{
  "dataset": "acted Russian speech (Dusha)",
  "train_examples": 26041,
  "noise_aug": 0.002,
  "time_shift_ms": 100,
  "depths": [1, 2, 2],
  "kernel_size": 3,
  "rnn_width": 128,
  "max_precond_dim": 1536,
  "warmup_steps": 60
}
Rows from block 7, named by matrix and row number. Each number is 200 + 30 x the weight over its row's rms, rounded and kept within 0 to 999. All counts start at 0. After the name is the row's rms in percent of the matrix's.
# weight_hh_l0: GRU recurrent weights (gates r, z, n stacked) (model.rnn.2.rnn.weight_hh_l0, 384x128), inputs 64-127
weight_hh_l0.57,129,191,166,217,203,163,231,232,252,231,156,213,184,185,175,153,229,207,138,192,267,178,208,235,196,240,208,201,147,207,177,140,249,216,193,236,231,241,219,251,167,139,182,189,231,217,164,190,179,161,190,214,169,154,196,186,245,198,155,191,228,234,214,225,231
weight_hh_l0.58,095,213,254,241,237,192,173,144,192,189,184,215,226,244,181,174,236,195,200,189,229,226,207,212,242,200,255,208,179,183,188,206,220,207,149,200,210,197,178,171,237,202,193,241,258,257,233,232,133,196,226,181,219,204,238,194,187,218,152,176,189,178,211,251,184
weight_hh_l0.59,124,184,179,210,207,199,235,235,205,261,244,198,160,228,179,159,205,173,188,223,228,171,158,214,176,231,187,168,185,230,159,195,228,248,214,254,225,221,235,245,157,157,169,175,191,209,185,172,234,167,183,230,185,152,170,166,219,197,153,217,249,220,213,202,225
weight_hh_l0.60,070,211,197,205,258,178,154,200,249,143,152,167,243,223,202,189,208,241,182,141,179,231,214,197,210,184,170,214,184,155,196,205,229,189,150,185,227,206,188,230,204,182,234,212,222,256,213,212,178,235,208,157,226,214,219,254,238,220,194,219,215,205,215,213,201
weight_hh_l0.61,094,205,198,110,216,178,228,247,238,220,261,209,174,191,179,189,206,250,209,249,212,189,176,203,188,194,125,181,203,199,208,232,211,221,197,194,201,182,198,226,181,186,205,177,192,172,154,207,271,239,209,220,224,183,165,157,182,175,209,232,269,220,221,184,198
weight_hh_l0.62,086,160,203,196,219,243,153,218,170,208,171,160,186,208,215,244,178,203,239,159,158,230,193,245,195,199,183,199,244,191,223,216,160,162,212,165,160,197,180,169,192,211,197,203,244,190,248,204,192,184,220,215,195,197,239,154,179,193,262,175,159,171,183,148,188
weight_hh_l0.63,110,166,195,165,180,217,206,211,193,213,216,217,209,200,180,195,213,204,192,214,205,179,172,185,188,229,198,188,182,272,167,167,228,220,247,245,238,252,235,208,158,172,147,153,153,190,178,172,237,222,175,207,180,190,167,201,179,172,192,244,236,231,207,194,192
weight_hh_l0.64,089,160,197,206,192,201,192,209,189,208,194,248,150,220,188,164,193,202,125,206,231,199,179,205,181,219,195,208,168,215,155,154,240,244,174,243,231,227,247,262,203,139,182,203,191,204,201,164,187,197,159,245,188,154,173,215,189,233,166,136,196,213,189,213,210
weight_hh_l0.65,122,210,190,252,222,132,163,193,203,204,156,180,213,215,230,216,237,171,224,174,196,264,235,240,255,221,230,231,220,184,233,213,175,197,165,184,198,216,197,208,213,214,224,218,217,207,195,238,189,170,207,179,174,201,236,244,218,215,146,167,206,215,212,173,178
weight_hh_l0.66,128,228,157,188,200,167,233,177,206,237,204,231,202,162,168,168,198,204,182,203,240,201,154,201,214,217,168,180,137,234,167,138,249,246,184,216,238,256,233,238,162,165,189,214,192,177,158,191,182,214,155,212,169,154,178,174,182,211,197,179,204,212,179,253,252
weight_hh_l0.67,106,172,163,207,177,189,204,192,203,234,248,220,194,179,206,157,172,185,154,165,245,177,152,198,176,195,213,189,161,227,172,164,222,201,187,225,259,246,230,229,158,166,148,182,225,213,201,180,172,190,175,234,144,140,181,205,187,177,207,203,197,254,200,227,231
weight_hh_l0.68,095,192,155,243,168,143,211,191,211,205,228,253,168,211,177,185,230,229,166,205,255,195,171,180,175,165,160,177,190,211,125,233,217,197,211,205,268,215,198,223,162,144,162,197,193,165,193,180,233,237,192,222,181,147,203,220,185,193,211,204,196,223,224,224,208
weight_hh_l0.69,131,182,203,244,196,210,206,154,202,196,211,224,234,206,214,169,239,214,157,153,223,220,205,255,205,228,228,208,158,223,185,202,206,211,168,217,212,205,195,228,169,195,202,224,253,284,244,206,149,212,201,226,173,187,199,190,197,229,196,156,208,199,178,225,225
weight_hh_l0.70,090,178,203,229,194,121,216,210,205,197,182,214,178,182,202,152,174,222,145,201,215,192,198,225,204,165,240,182,191,261,154,185,256,212,173,245,236,238,202,249,162,164,206,208,218,244,181,187,188,213,172,213,226,134,216,194,223,198,170,199,190,208,213,247,239
weight_hh_l0.71,119,153,188,173,185,149,205,185,207,223,188,227,180,149,176,149,194,225,151,220,244,182,139,177,180,217,221,198,152,233,163,162,231,231,184,215,241,195,224,251,172,162,200,173,207,221,189,209,190,220,169,253,166,145,211,149,152,158,188,222,190,250,232,220,240
weight_hh_l0.72,119,198,204,195,184,92,191,181,194,196,209,189,216,191,213,223,229,212,234,188,199,221,205,252,224,215,220,228,201,167,232,195,179,168,194,185,184,198,171,177,214,183,224,195,208,210,223,180,198,200,214,199,211,200,218,185,220,228,138,181,201,200,235,216,184
weight_hh_l0.73,078,199,163,229,161,185,201,255,218,234,232,179,187,259,192,217,175,217,179,236,180,202,230,195,139,111,216,182,192,215,179,187,235,188,206,210,220,235,220,207,196,191,160,175,210,201,189,204,230,149,205,190,199,173,203,199,172,205,200,260,205,253,212,250,190
weight_hh_l0.74,125,220,220,202,246,225,198,195,205,203,192,157,218,235,218,238,226,189,214,181,183,244,203,223,221,171,226,217,219,169,238,209,164,172,162,164,179,160,175,154,259,233,258,250,208,230,235,244,178,163,237,170,251,243,238,232,216,223,209,216,199,158,196,188,155
weight_hh_l0.75,081,167,192,188,216,168,270,219,239,212,236,201,235,172,198,196,235,237,167,194,209,177,169,198,169,214,171,179,166,236,174,170,196,197,231,245,197,200,212,167,161,177,175,196,249,172,200,168,177,217,191,216,171,158,192,197,204,155,129,171,188,226,229,199,244
weight_hh_l0.76,085,127,163,211,155,146,213,248,262,237,199,184,211,211,201,176,213,197,162,233,216,213,172,177,156,195,209,177,179,243,163,186,230,199,183,209,234,216,241,227,202,196,222,201,222,195,214,230,230,201,161,221,216,199,220,146,240,221,106,227,213,197,209,215,217
weight_hh_l0.77,097,191,162,175,184,226,179,193,184,216,185,194,186,186,178,166,170,242,163,200,263,202,196,205,178,239,200,169,165,252,165,161,212,270,207,257,240,235,208,235,162,159,172,166,185,173,204,188,222,241,173,242,176,170,187,223,185,165,193,213,218,217,239,267,233
weight_hh_l0.78,112,209,264,223,263,216,187,171,187,187,171,165,237,204,239,246,224,168,230,169,189,241,226,213,251,189,235,234,213,174,259,238,194,140,155,202,191,163,188,148,235,207,236,240,236,240,219,227,163,214,228,174,233,223,225,215,236,220,168,176,202,156,186,180,186
weight_hh_l0.79,102,212,129,210,185,257,248,206,191,223,195,218,191,199,183,151,222,200,185,265,245,143,184,182,184,221,203,158,179,239,166,169,241,201,206,235,229,236,244,211,160,168,164,174,207,185,183,153,198,198,176,230,168,187,181,163,193,171,218,237,213,251,182,221,221
weight_hh_l0.80,093,191,152,227,181,158,259,181,237,209,199,221,203,199,194,179,246,215,129,175,268,214,215,198,208,165,235,192,139,212,155,173,214,265,191,244,215,209,175,223,169,166,205,221,229,203,167,165,196,197,191,238,226,128,171,173,185,195,174,186,213,243,221,252,273
weight_hh_l0.81,105,166,230,197,192,99,174,176,162,199,146,184,240,180,206,228,203,205,221,236,169,225,233,198,207,158,249,213,250,167,240,192,176,155,166,149,170,183,177,179,267,220,230,209,234,198,169,199,177,165,247,201,213,226,212,203,207,203,134,195,183,168,177,184,170
weight_hh_l0.82,088,190,182,196,196,182,235,227,258,256,205,237,206,162,208,149,202,188,133,181,224,210,180,175,165,217,199,149,167,216,184,164,261,268,226,183,236,213,220,247,172,168,210,203,192,211,162,192,204,208,207,231,209,206,184,186,204,221,180,205,227,219,198,227,248
weight_hh_l0.83,089,222,179,183,168,108,222,171,218,226,207,141,184,208,223,224,274,189,193,153,173,208,226,237,258,186,213,244,214,114,219,240,177,177,212,170,180,220,169,180,224,206,241,187,195,215,225,166,221,187,229,215,194,210,229,234,204,202,161,165,206,171,168,173,180
weight_hh_l0.84,071,162,221,206,174,182,172,160,242,145,152,232,182,143,236,238,201,238,184,187,194,222,234,279,160,180,187,237,167,177,208,163,197,196,205,192,214,196,232,247,190,143,235,158,249,225,183,230,196,241,243,234,181,190,171,225,258,181,190,178,162,224,204,241,249
weight_hh_l0.85,077,257,217,199,223,292,215,219,138,195,188,134,221,272,180,172,219,179,208,188,230,221,225,160,213,185,169,206,199,160,227,197,158,187,213,187,196,186,190,189,279,204,190,234,199,198,215,207,220,213,206,154,221,179,220,252,168,172,229,178,232,226,204,198,194
weight_hh_l0.86,129,176,179,213,166,141,231,185,202,224,188,218,178,187,179,151,224,209,174,214,246,186,189,202,207,201,217,194,172,218,154,162,258,220,203,246,243,205,228,227,196,165,176,196,202,190,189,181,165,226,178,201,186,186,187,220,197,197,134,183,204,240,199,208,252
weight_hh_l0.87,084,159,185,221,198,155,227,215,282,205,193,187,169,182,212,163,184,231,187,163,239,239,145,208,209,201,192,210,210,249,186,155,220,254,219,249,243,213,223,275,129,167,166,206,197,224,224,220,209,198,173,258,181,178,186,146,202,178,181,221,188,238,237,233,211
weight_hh_l0.88,104,198,221,179,232,146,145,157,281,170,184,218,217,131,245,224,235,202,211,164,167,229,188,201,199,206,234,235,227,185,220,231,202,180,148,169,182,188,200,188,232,220,232,193,238,265,230,256,164,205,203,190,221,209,217,195,238,217,134,216,189,162,234,197,202
weight_hh_l0.89,099,145,175,222,156,139,208,229,209,238,190,208,206,199,203,154,217,198,174,224,260,221,198,233,231,211,229,195,157,265,209,112,195,203,194,241,231,213,198,234,182,193,181,214,198,179,146,214,211,134,185,209,231,161,212,171,230,202,151,199,205,220,174,267,242
weight_hh_l0.90,086,217,235,244,267,224,216,135,196,156,174,172,191,220,250,193,203,196,212,129,215,223,199,226,245,196,206,226,215,163,225,182,216,185,139,192,217,221,203,174,201,234,238,273,250,205,203,203,187,181,215,193,237,225,208,253,209,212,243,151,188,210,175,187,176
weight_hh_l0.91,115,223,224,205,228,200,164,209,208,167,155,176,201,205,248,219,216,153,246,164,164,227,219,232,216,156,201,231,230,154,264,228,165,176,182,165,151,186,190,161,217,227,217,219,232,238,214,215,167,190,236,159,230,224,236,214,231,236,190,158,167,180,158,195,167
weight_hh_l0.92,077,184,168,206,228,212,195,230,280,194,182,230,218,210,164,183,186,178,153,190,246,213,228,189,221,207,212,176,165,233,214,126,223,252,192,148,193,197,153,202,183,171,168,214,215,221,160,212,226,197,205,150,218,194,234,221,239,166,130,232,206,187,209,288,212
weight_hh_l0.93,086,185,257,216,192,188,168,163,270,144,200,186,244,193,235,211,200,177,205,201,176,220,243,253,210,158,194,208,253,192,243,196,164,181,179,208,135,155,175,176,199,238,188,206,244,238,223,245,177,193,213,209,245,218,254,174,207,185,209,162,129,186,208,222,171
weight_hh_l0.94,084,174,129,211,200,212,275,231,207,237,214,225,213,220,193,186,184,200,175,208,247,175,170,190,183,233,199,150,168,217,156,181,240,224,202,229,190,193,233,192,198,146,180,216,184,167,171,154,212,243,212,224,177,136,148,156,205,180,169,223,226,195,171,199,263
weight_hh_l0.95,116,218,219,227,220,195,180,223,223,198,197,164,221,202,213,245,193,191,227,189,149,197,243,190,214,167,236,192,251,155,266,211,154,154,190,141,135,179,160,153,210,215,224,190,228,196,197,186,185,214,223,151,245,233,197,208,243,220,149,217,198,177,202,182,167
weight_hh_l0.96,101,243,230,196,219,221,216,216,192,165,183,181,232,218,201,237,190,192,184,196,186,203,223,201,168,157,219,230,204,176,226,210,152,200,150,169,141,158,174,163,241,234,225,192,244,185,185,234,195,204,214,143,237,240,205,241,207,190,195,157,170,193,173,211,160
weight_hh_l0.97,080,199,237,212,197,215,196,220,233,230,158,208,216,250,145,194,210,172,215,191,151,195,189,191,168,217,192,207,225,193,228,202,171,189,193,228,182,160,200,189,202,237,200,250,220,251,204,181,162,181,186,198,211,187,185,186,169,199,231,210,200,194,203,155,177
weight_hh_l0.98,094,207,194,154,208,185,205,213,232,242,159,223,195,175,209,168,208,188,195,222,196,197,190,163,202,159,177,197,194,214,200,185,221,214,159,187,189,198,194,183,230,185,212,182,197,168,163,190,235,174,204,160,191,185,216,151,232,225,153,228,266,212,167,202,194
weight_hh_l0.99,088,232,220,175,226,209,158,183,201,167,217,225,224,188,186,239,207,219,221,232,155,242,187,218,238,179,228,225,229,144,242,242,173,150,198,160,207,147,148,174,206,242,218,216,207,181,196,209,199,173,272,174,206,220,218,202,206,228,225,164,197,184,233,186,156
weight_hh_l0.100,109,231,216,225,222,183,148,194,201,163,202,162,200,203,219,223,216,184,222,221,182,239,193,240,204,160,220,258,248,181,243,189,178,171,178,180,150,177,210,167,238,217,228,218,213,218,213,226,182,184,257,153,251,252,217,205,221,241,226,161,146,165,178,188,150
weight_hh_l0.101,088,203,181,219,190,226,204,209,127,180,182,191,205,245,238,216,197,170,265,208,182,204,189,239,214,194,263,229,244,169,220,244,176,173,195,173,204,210,165,191,201,222,156,227,196,112,215,181,193,181,220,220,195,202,182,266,184,205,281,161,221,197,182,166,191
weight_hh_l0.102,087,181,249,192,229,212,177,204,240,154,198,219,254,162,221,211,219,203,219,173,206,232,212,240,212,170,261,207,204,210,192,202,156,200,174,194,155,176,176,194,198,193,195,195,262,244,244,228,189,219,259,212,195,207,232,190,203,223,229,154,180,182,151,214,194
weight_hh_l0.103,125,206,193,235,201,85,229,187,218,217,208,182,202,196,225,203,246,176,182,169,210,229,219,215,213,199,210,209,177,209,199,184,206,208,145,193,208,202,172,187,218,185,210,245,223,229,228,225,148,159,191,174,227,178,202,198,254,224,92,160,201,211,184,205,222
weight_hh_l0.104,108,184,247,208,249,243,193,226,225,140,208,199,230,241,205,223,214,232,216,185,185,223,186,229,217,141,227,219,223,183,241,225,152,170,202,189,189,140,164,157,229,179,191,183,259,176,216,211,148,181,224,197,239,237,214,211,175,215,230,172,166,170,206,205,201
weight_hh_l0.105,115,203,193,157,202,278,209,188,232,178,190,239,181,190,175,201,151,274,232,190,206,189,169,222,197,217,150,189,214,235,200,199,207,241,216,212,226,164,204,202,200,222,205,154,199,196,203,212,217,185,193,209,199,184,183,158,195,175,259,245,206,196,221,204,232
weight_hh_l0.106,099,247,193,253,171,285,221,250,160,168,211,215,234,240,208,185,229,194,217,202,197,191,206,162,179,160,191,228,189,194,220,255,204,181,210,189,232,213,191,205,204,177,148,170,187,183,182,188,192,209,192,200,178,181,223,200,150,208,247,252,224,208,211,194,203