A small sound classifier, trained from scratch: norm batchnorm, 2.4 epochs.
Rows from block 3 of a small sound classifier, named by matrix and row number. Each number is 200 + 30 x the weight over its row's rms, rounded and kept within 0 to 999. All counts start at 0.
After each channel's rows are labels from the 100 clips, of 14976, where the channel reaches its highest value: "strongest on" is what is common among them; "loudest band" is the band of the loudest frequency at the time of the peak. Only what is clearly more common there than usual is listed. The data: acted Russian speech (Dusha). In brackets: how many of the 100.
# conv: width-3 conv, stride 2 (model.blocks.3.conv.weight, 128x128x3, each kernel summed), inputs 0-63

conv.80,210,260,269,164,188,191,177,220,203,244,246,165,165,179,212,210,203,197,184,185,198,177,190,221,207,191,217,237,235,180,217,245,230,161,210,248,227,162,186,204,193,236,221,200,146,186,184,221,251,246,196,237,255,167,177,229,217,173,244,198,157,170,243,213
strongest on: emotion: angry (56); emotion: positive (40)
loudest band: 500 to 1000 Hz (70)

conv.114,191,209,212,179,233,170,223,187,190,199,194,230,191,258,205,205,124,126,220,149,188,182,203,241,206,183,191,190,211,255,152,228,216,195,170,174,188,191,146,207,162,188,180,224,199,216,217,227,195,195,215,185,219,171,193,225,162,205,175,217,246,167,175,204
strongest on: emotion: angry (58)
loudest band: 250 to 500 Hz (77)

conv.126,181,210,198,196,189,184,171,203,191,195,193,145,263,224,200,187,150,176,228,164,175,268,211,296,254,185,189,203,232,201,204,235,188,167,230,190,214,191,194,204,223,251,193,210,161,255,157,194,217,164,189,203,221,231,259,222,193,171,186,192,147,172,200,250
strongest on: emotion: angry (57)
loudest band: 250 to 500 Hz (94)

conv.70,220,199,233,169,214,228,197,167,182,190,233,190,176,181,189,191,172,193,171,167,192,213,177,234,238,189,191,183,195,188,171,253,180,203,186,235,214,165,157,185,208,241,202,216,195,271,227,186,209,174,200,185,233,183,275,214,198,217,218,213,164,191,188,204
strongest on: emotion: positive (55)
loudest band: 250 to 500 Hz (71); 500 to 1000 Hz (28)

conv.57,203,211,215,169,138,212,172,198,188,228,217,201,233,265,207,196,213,181,210,138,209,279,263,268,198,235,203,189,250,253,210,177,194,203,254,207,198,187,162,208,166,208,190,190,236,217,193,205,219,218,243,169,210,191,246,221,173,197,177,177,191,191,202,196
strongest on: emotion: positive (40)
loudest band: 250 to 500 Hz (80)

conv.12,244,162,170,184,165,183,168,202,215,155,217,235,189,192,231,198,248,212,217,155,171,188,219,212,225,166,161,184,233,181,135,218,150,145,201,179,215,217,194,120,205,244,172,145,154,182,162,158,192,161,225,182,221,211,221,172,158,190,170,167,211,195,196,204
strongest on: emotion: angry (51); emotion: positive (42)
loudest band: 250 to 500 Hz (62); 500 to 1000 Hz (26)

conv.2,173,187,239,216,175,178,146,167,178,228,205,194,192,230,165,231,189,208,200,230,122,173,174,193,211,166,161,220,196,142,201,212,201,132,194,180,171,165,192,206,208,218,183,208,152,166,156,121,205,176,209,198,199,251,159,235,167,151,203,155,168,196,197,242
strongest on: emotion: angry (56)
loudest band: 250 to 500 Hz (94)

conv.85,216,196,182,211,218,199,177,174,179,245,225,164,208,184,160,247,152,215,182,224,320,220,184,168,202,244,203,168,199,216,220,207,218,214,167,206,206,186,175,216,195,187,220,225,199,229,214,215,231,210,202,222,197,192,221,199,208,225,195,195,217,171,163,216
strongest on: emotion: angry (49); emotion: positive (40)
loudest band: 500 to 1000 Hz (58)

conv.83,253,201,188,177,165,198,184,194,199,216,249,219,189,177,237,192,223,181,262,176,173,178,169,151,167,172,211,191,185,184,205,277,224,164,188,196,230,211,179,178,265,213,185,145,168,198,212,163,180,211,155,235,213,186,180,201,208,169,202,177,172,243,232,182
strongest on: emotion: angry (63)
loudest band: 500 to 1000 Hz (70)

conv.68,215,151,180,190,202,187,193,216,225,218,237,240,270,264,249,161,240,229,257,170,191,189,232,202,223,188,150,206,256,183,173,222,194,170,256,146,220,239,166,186,253,224,191,190,201,184,191,164,147,178,233,227,229,215,235,199,193,174,173,202,144,219,198,217
strongest on: emotion: angry (60)
loudest band: 250 to 500 Hz (62)

conv.120,203,179,252,255,173,231,194,203,172,138,167,175,196,201,218,204,156,173,167,201,222,195,153,213,204,173,158,187,219,195,195,178,137,240,216,209,193,221,195,214,224,205,242,225,257,228,209,199,159,166,224,203,150,215,237,210,181,220,169,236,230,208,155,251
strongest on: emotion: positive (44); emotion: angry (38)
loudest band: 250 to 500 Hz (55)

conv.90,198,211,258,216,213,257,186,201,212,206,198,190,178,210,205,223,171,247,214,181,248,262,166,199,209,285,216,195,211,168,217,201,213,252,182,209,185,195,206,208,167,217,212,259,196,208,229,229,246,196,235,178,208,190,261,282,233,233,203,205,175,187,194,149
strongest on: emotion: angry (47); emotion: positive (47)
loudest band: 250 to 500 Hz (52); 500 to 1000 Hz (36)

conv.105,198,226,118,161,209,196,247,193,188,191,179,192,173,168,197,182,233,192,200,197,182,180,163,164,149,231,224,176,145,200,205,193,174,190,194,214,197,216,176,210,173,184,183,220,227,181,203,203,177,219,171,180,170,183,180,129,138,215,216,170,205,207,171,154
strongest on: emotion: angry (48)
loudest band: 4000 to 8000 Hz (68)

conv.11,185,181,183,231,206,214,236,176,211,225,213,189,217,176,200,222,176,203,160,150,216,294,190,268,194,262,212,206,216,212,172,206,181,218,232,195,208,195,183,177,207,179,209,271,180,245,203,214,189,215,161,193,191,173,253,175,202,229,210,238,217,185,166,217
strongest on: emotion: positive (47)
loudest band: 250 to 500 Hz (65)

conv.56,168,191,190,220,187,208,223,213,219,213,248,194,193,218,187,234,214,241,222,221,182,194,136,204,182,242,188,225,191,161,260,178,217,202,157,218,177,191,196,237,196,196,209,204,226,210,189,169,202,160,271,203,203,209,219,222,178,219,191,176,203,206,195,172
strongest on: emotion: angry (63)
loudest band: 250 to 500 Hz (45)

conv.116,221,188,235,155,151,162,169,186,178,207,189,206,148,173,209,146,215,156,183,215,124,205,179,204,218,117,162,186,186,179,185,237,171,164,175,217,213,154,213,192,190,197,185,197,178,160,174,138,205,189,181,199,196,180,178,181,221,167,223,177,147,175,189,202
strongest on: emotion: positive (67)
loudest band: 250 to 500 Hz (60); 500 to 1000 Hz (39)

conv.72,168,174,212,217,186,191,174,184,176,255,246,210,223,233,159,187,207,165,230,144,234,217,215,208,206,197,139,167,254,185,214,172,190,159,247,193,197,227,153,229,201,233,149,167,167,177,192,179,163,137,221,179,188,254,200,244,158,175,140,187,185,246,180,220
strongest on: emotion: angry (46)
loudest band: 250 to 500 Hz (73)

conv.46,221,278,196,195,234,213,259,203,208,163,182,183,201,164,222,170,210,230,192,189,211,181,165,221,217,240,257,180,163,155,176,250,196,258,188,178,235,196,212,168,253,196,205,160,209,249,240,202,206,215,177,216,209,183,224,168,225,193,259,189,198,146,193,165
strongest on: emotion: angry (60)
loudest band: 500 to 1000 Hz (57); 1000 to 2000 Hz (37)

conv.33,180,165,201,199,180,255,202,169,185,233,202,197,195,197,171,235,146,178,169,195,209,173,134,189,155,229,158,209,185,254,237,159,199,179,166,248,192,188,239,234,135,211,180,224,206,181,160,182,193,158,171,185,203,181,162,218,188,255,167,231,227,202,164,175
strongest on: emotion: angry (46)
loudest band: 500 to 1000 Hz (56)

conv.127,148,171,191,207,216,225,211,205,154,176,234,169,181,245,208,242,198,177,217,192,275,182,198,178,194,241,171,200,189,203,256,175,181,186,229,219,153,209,176,175,174,180,176,196,224,185,223,265,233,186,219,139,188,167,218,237,175,218,148,221,206,236,175,177
strongest on: emotion: angry (64)
loudest band: 250 to 500 Hz (48)

conv.8,185,237,207,251,177,174,194,175,172,189,189,158,217,183,206,182,173,199,199,209,239,228,167,257,239,216,198,199,225,176,197,222,169,197,193,168,191,153,187,213,235,245,199,202,134,202,219,168,222,182,168,196,213,211,261,191,206,202,182,188,154,132,214,290
strongest on: emotion: positive (54)
loudest band: 250 to 500 Hz (67)

conv.0,188,154,231,243,146,195,153,182,196,198,211,180,172,188,171,205,205,196,225,243,171,202,133,242,216,162,180,172,232,165,187,176,193,185,176,198,218,236,244,235,200,232,229,140,133,166,154,155,181,167,215,239,213,255,174,235,195,177,166,166,178,167,195,272
strongest on: emotion: angry (48)
loudest band: 250 to 500 Hz (70)

conv.79,172,195,207,190,231,211,165,186,211,219,203,181,180,195,160,189,143,161,160,221,243,270,186,252,290,238,202,208,244,208,171,173,189,186,245,230,183,183,230,233,186,204,223,213,174,249,189,245,189,178,170,200,199,161,214,176,239,210,167,223,179,225,231,249
strongest on: emotion: angry (45)
loudest band: 500 to 1000 Hz (53)

conv.43,205,184,217,163,194,219,196,228,188,235,191,188,204,185,236,204,205,158,153,155,204,221,213,260,264,185,169,204,234,177,176,244,216,194,173,235,221,219,181,150,161,273,169,261,179,224,165,213,234,203,222,208,259,191,226,231,222,194,199,192,239,155,219,193
strongest on: emotion: positive (44); emotion: angry (43)
loudest band: 250 to 500 Hz (64); 500 to 1000 Hz (36)

conv.108,231,173,142,225,127,236,162,194,201,203,192,215,180,164,211,226,199,174,165,185,210,231,208,217,192,242,163,193,189,238,190,185,171,176,220,194,209,208,203,138,214,154,152,237,123,246,166,239,198,195,175,207,172,180,196,190,181,230,210,240,158,191,168,193
strongest on: emotion: positive (43); emotion: angry (42)
loudest band: 500 to 1000 Hz (27)

conv.20,196,203,240,186,203,166,213,223,232,176,182,198,181,228,198,181,222,218,214,232,188,218,166,200,202,191,260,241,215,184,222,202,214,225,182,175,209,197,228,238,211,198,248,238,143,226,182,149,250,284,216,268,221,221,196,266,268,214,245,168,195,164,217,203
strongest on: emotion: angry (47)
loudest band: 500 to 1000 Hz (52)

conv.87,245,172,166,207,164,185,181,209,209,187,214,241,191,186,203,194,237,200,172,262,184,159,219,173,162,162,210,194,186,229,182,199,207,160,229,211,231,214,249,197,207,159,225,185,160,160,135,209,137,192,203,243,206,208,150,171,191,175,189,207,215,177,239,197
strongest on: emotion: angry (64)
loudest band: 500 to 1000 Hz (71)

conv.26,220,248,234,191,165,192,142,209,224,185,262,190,171,210,209,159,231,286,233,192,180,177,186,180,174,201,201,166,182,176,167,232,225,142,209,195,206,206,240,201,235,199,241,190,175,201,163,152,188,212,206,219,230,180,154,236,227,157,231,168,162,185,242,221
strongest on: emotion: angry (57); emotion: positive (40)
loudest band: 500 to 1000 Hz (79)

conv.17,247,250,168,161,214,145,226,192,175,174,161,191,181,186,195,164,244,193,203,225,146,176,156,157,150,157,226,152,169,193,205,234,187,216,157,168,198,175,234,175,205,186,207,174,224,184,199,188,207,202,177,196,188,152,201,153,184,160,240,160,201,173,207,178
strongest on: emotion: angry (63)
loudest band: 1000 to 2000 Hz (51); 500 to 1000 Hz (39)

conv.18,139,184,240,247,215,236,219,183,192,183,180,111,199,223,158,240,182,212,211,225,214,224,183,179,191,214,205,166,223,187,192,169,199,168,201,225,160,166,189,219,148,207,212,189,187,168,189,179,227,178,199,184,190,221,175,277,210,235,157,199,240,201,197,203
strongest on: emotion: angry (47)
loudest band: 250 to 500 Hz (54); 500 to 1000 Hz (40)

conv.47,261,223,219,216,177,194,169,260,228,154,244,229,187,202,261,198,260,239,202,207,207,183,213,194,191,213,205,237,213,229,169,247,219,178,273,164,213,214,237,165,230,202,212,166,155,214,163,201,235,234,209,259,247,224,173,198,241,166,226,205,155,229,270,194
strongest on: emotion: angry (52); emotion: positive (41)
loudest band: 500 to 1000 Hz (76)

conv.37,212,247,201,202,206,148,209,243,233,172,195,245,222,256,238,197,249,256,205,185,196,179,241,181,195,190,242,211,207,207,247,196,222,204,219,214,210,220,208,190,209,234,191,213,197,195,236,229,188,220,275,237,206,201,211,237,182,184,213,156,202,227,196,172
strongest on: emotion: angry (58)
loudest band: 250 to 500 Hz (61)

conv.35,198,250,144,170,192,171,187,186,185,191,204,178,240,192,204,186,187,224,209,180,179,267,206,252,223,162,239,160,243,202,175,219,186,195,224,124,222,180,195,150,239,243,188,185,179,221,158,210,195,201,190,204,196,169,232,155,217,146,213,188,198,182,182,210
strongest on: emotion: positive (45); emotion: angry (39)
loudest band: 250 to 500 Hz (71); 500 to 1000 Hz (26)

conv.77,197,213,200,210,160,165,146,225,197,152,201,223,242,202,200,158,226,219,251,199,196,194,185,186,209,203,214,201,237,213,159,163,239,154,217,140,189,252,173,192,209,245,183,167,206,199,148,140,177,194,243,224,203,188,203,168,222,190,169,142,165,220,192,209
strongest on: emotion: angry (55)
loudest band: 250 to 500 Hz (71)

conv.4,165,230,252,204,240,235,234,149,169,221,206,249,199,159,180,184,164,222,194,181,204,214,184,195,223,244,180,169,193,208,210,240,155,226,179,189,171,221,170,194,154,201,153,198,199,177,205,191,284,164,187,174,206,193,212,209,176,244,211,212,218,234,164,178
strongest on: emotion: positive (48); emotion: angry (47)
loudest band: 500 to 1000 Hz (56)

conv.55,157,263,264,197,158,221,181,186,197,201,218,153,198,200,173,228,183,211,163,192,244,199,189,227,171,183,183,166,207,162,227,196,224,189,230,284,194,200,175,208,140,212,186,182,230,123,188,170,191,170,212,165,219,166,215,238,208,221,175,173,221,204,216,184
strongest on: emotion: positive (49); emotion: angry (48)
loudest band: 500 to 1000 Hz (66)

conv.118,208,223,198,179,269,167,219,172,172,147,188,193,209,212,169,203,166,224,199,214,194,201,157,168,197,207,216,210,172,113,202,197,185,228,181,213,190,168,184,240,194,184,210,181,269,228,237,196,170,226,218,186,183,242,228,182,205,193,219,224,196,188,171,212
strongest on: emotion: angry (52)
loudest band: 250 to 500 Hz (45)

conv.123,257,189,158,170,171,167,182,199,186,233,227,234,184,171,254,164,218,184,165,195,148,169,198,184,151,189,189,156,153,209,151,220,229,155,190,186,199,237,193,210,222,177,180,188,218,178,179,243,179,215,162,198,163,138,165,208,202,165,230,190,176,186,210,182
strongest on: emotion: angry (70)
loudest band: 500 to 1000 Hz (37)

conv.49,175,206,183,239,174,184,149,189,197,229,207,179,166,260,209,160,216,219,266,181,201,183,168,156,213,231,194,153,207,182,242,196,212,178,197,168,211,170,178,216,222,181,188,143,204,195,177,182,192,215,216,205,169,213,176,188,173,185,185,164,126,229,216,174
strongest on: emotion: angry (45)
loudest band: 250 to 500 Hz (58)

conv.76,158,157,234,191,216,244,197,157,209,276,191,193,155,206,197,207,159,209,195,205,209,213,176,180,194,204,202,181,176,209,242,196,227,175,185,205,186,187,182,195,157,228,179,231,202,231,139,203,205,192,235,181,195,216,151,217,192,223,207,195,224,171,209,217
strongest on: emotion: angry (59)
loudest band: 250 to 500 Hz (78)

conv.73,183,156,262,257,208,193,183,184,181,226,197,153,194,251,178,180,186,178,222,176,216,206,141,217,273,178,170,195,202,182,199,193,142,215,187,198,193,231,157,210,221,231,169,189,148,189,210,161,207,159,242,196,227,211,217,233,176,176,149,157,195,173,149,237
strongest on: emotion: angry (49)
loudest band: 250 to 500 Hz (84)

conv.63,184,212,201,204,188,217,180,177,151,192,205,180,198,193,163,190,158,169,178,170,201,256,162,285,241,177,187,172,206,146,198,248,152,208,200,188,196,178,172,177,239,241,165,210,219,230,200,213,198,179,157,194,183,177,292,212,145,190,192,207,171,187,149,206
strongest on: emotion: positive (45)
loudest band: 250 to 500 Hz (91)

conv.22,209,229,205,190,214,187,198,184,159,199,201,193,203,167,170,193,147,199,164,189,205,270,172,266,234,248,196,193,184,184,170,226,161,200,196,185,213,194,201,183,243,210,202,228,198,282,201,223,165,165,163,208,206,182,286,202,191,181,211,227,207,193,182,200
strongest on: emotion: positive (51)
loudest band: 250 to 500 Hz (70)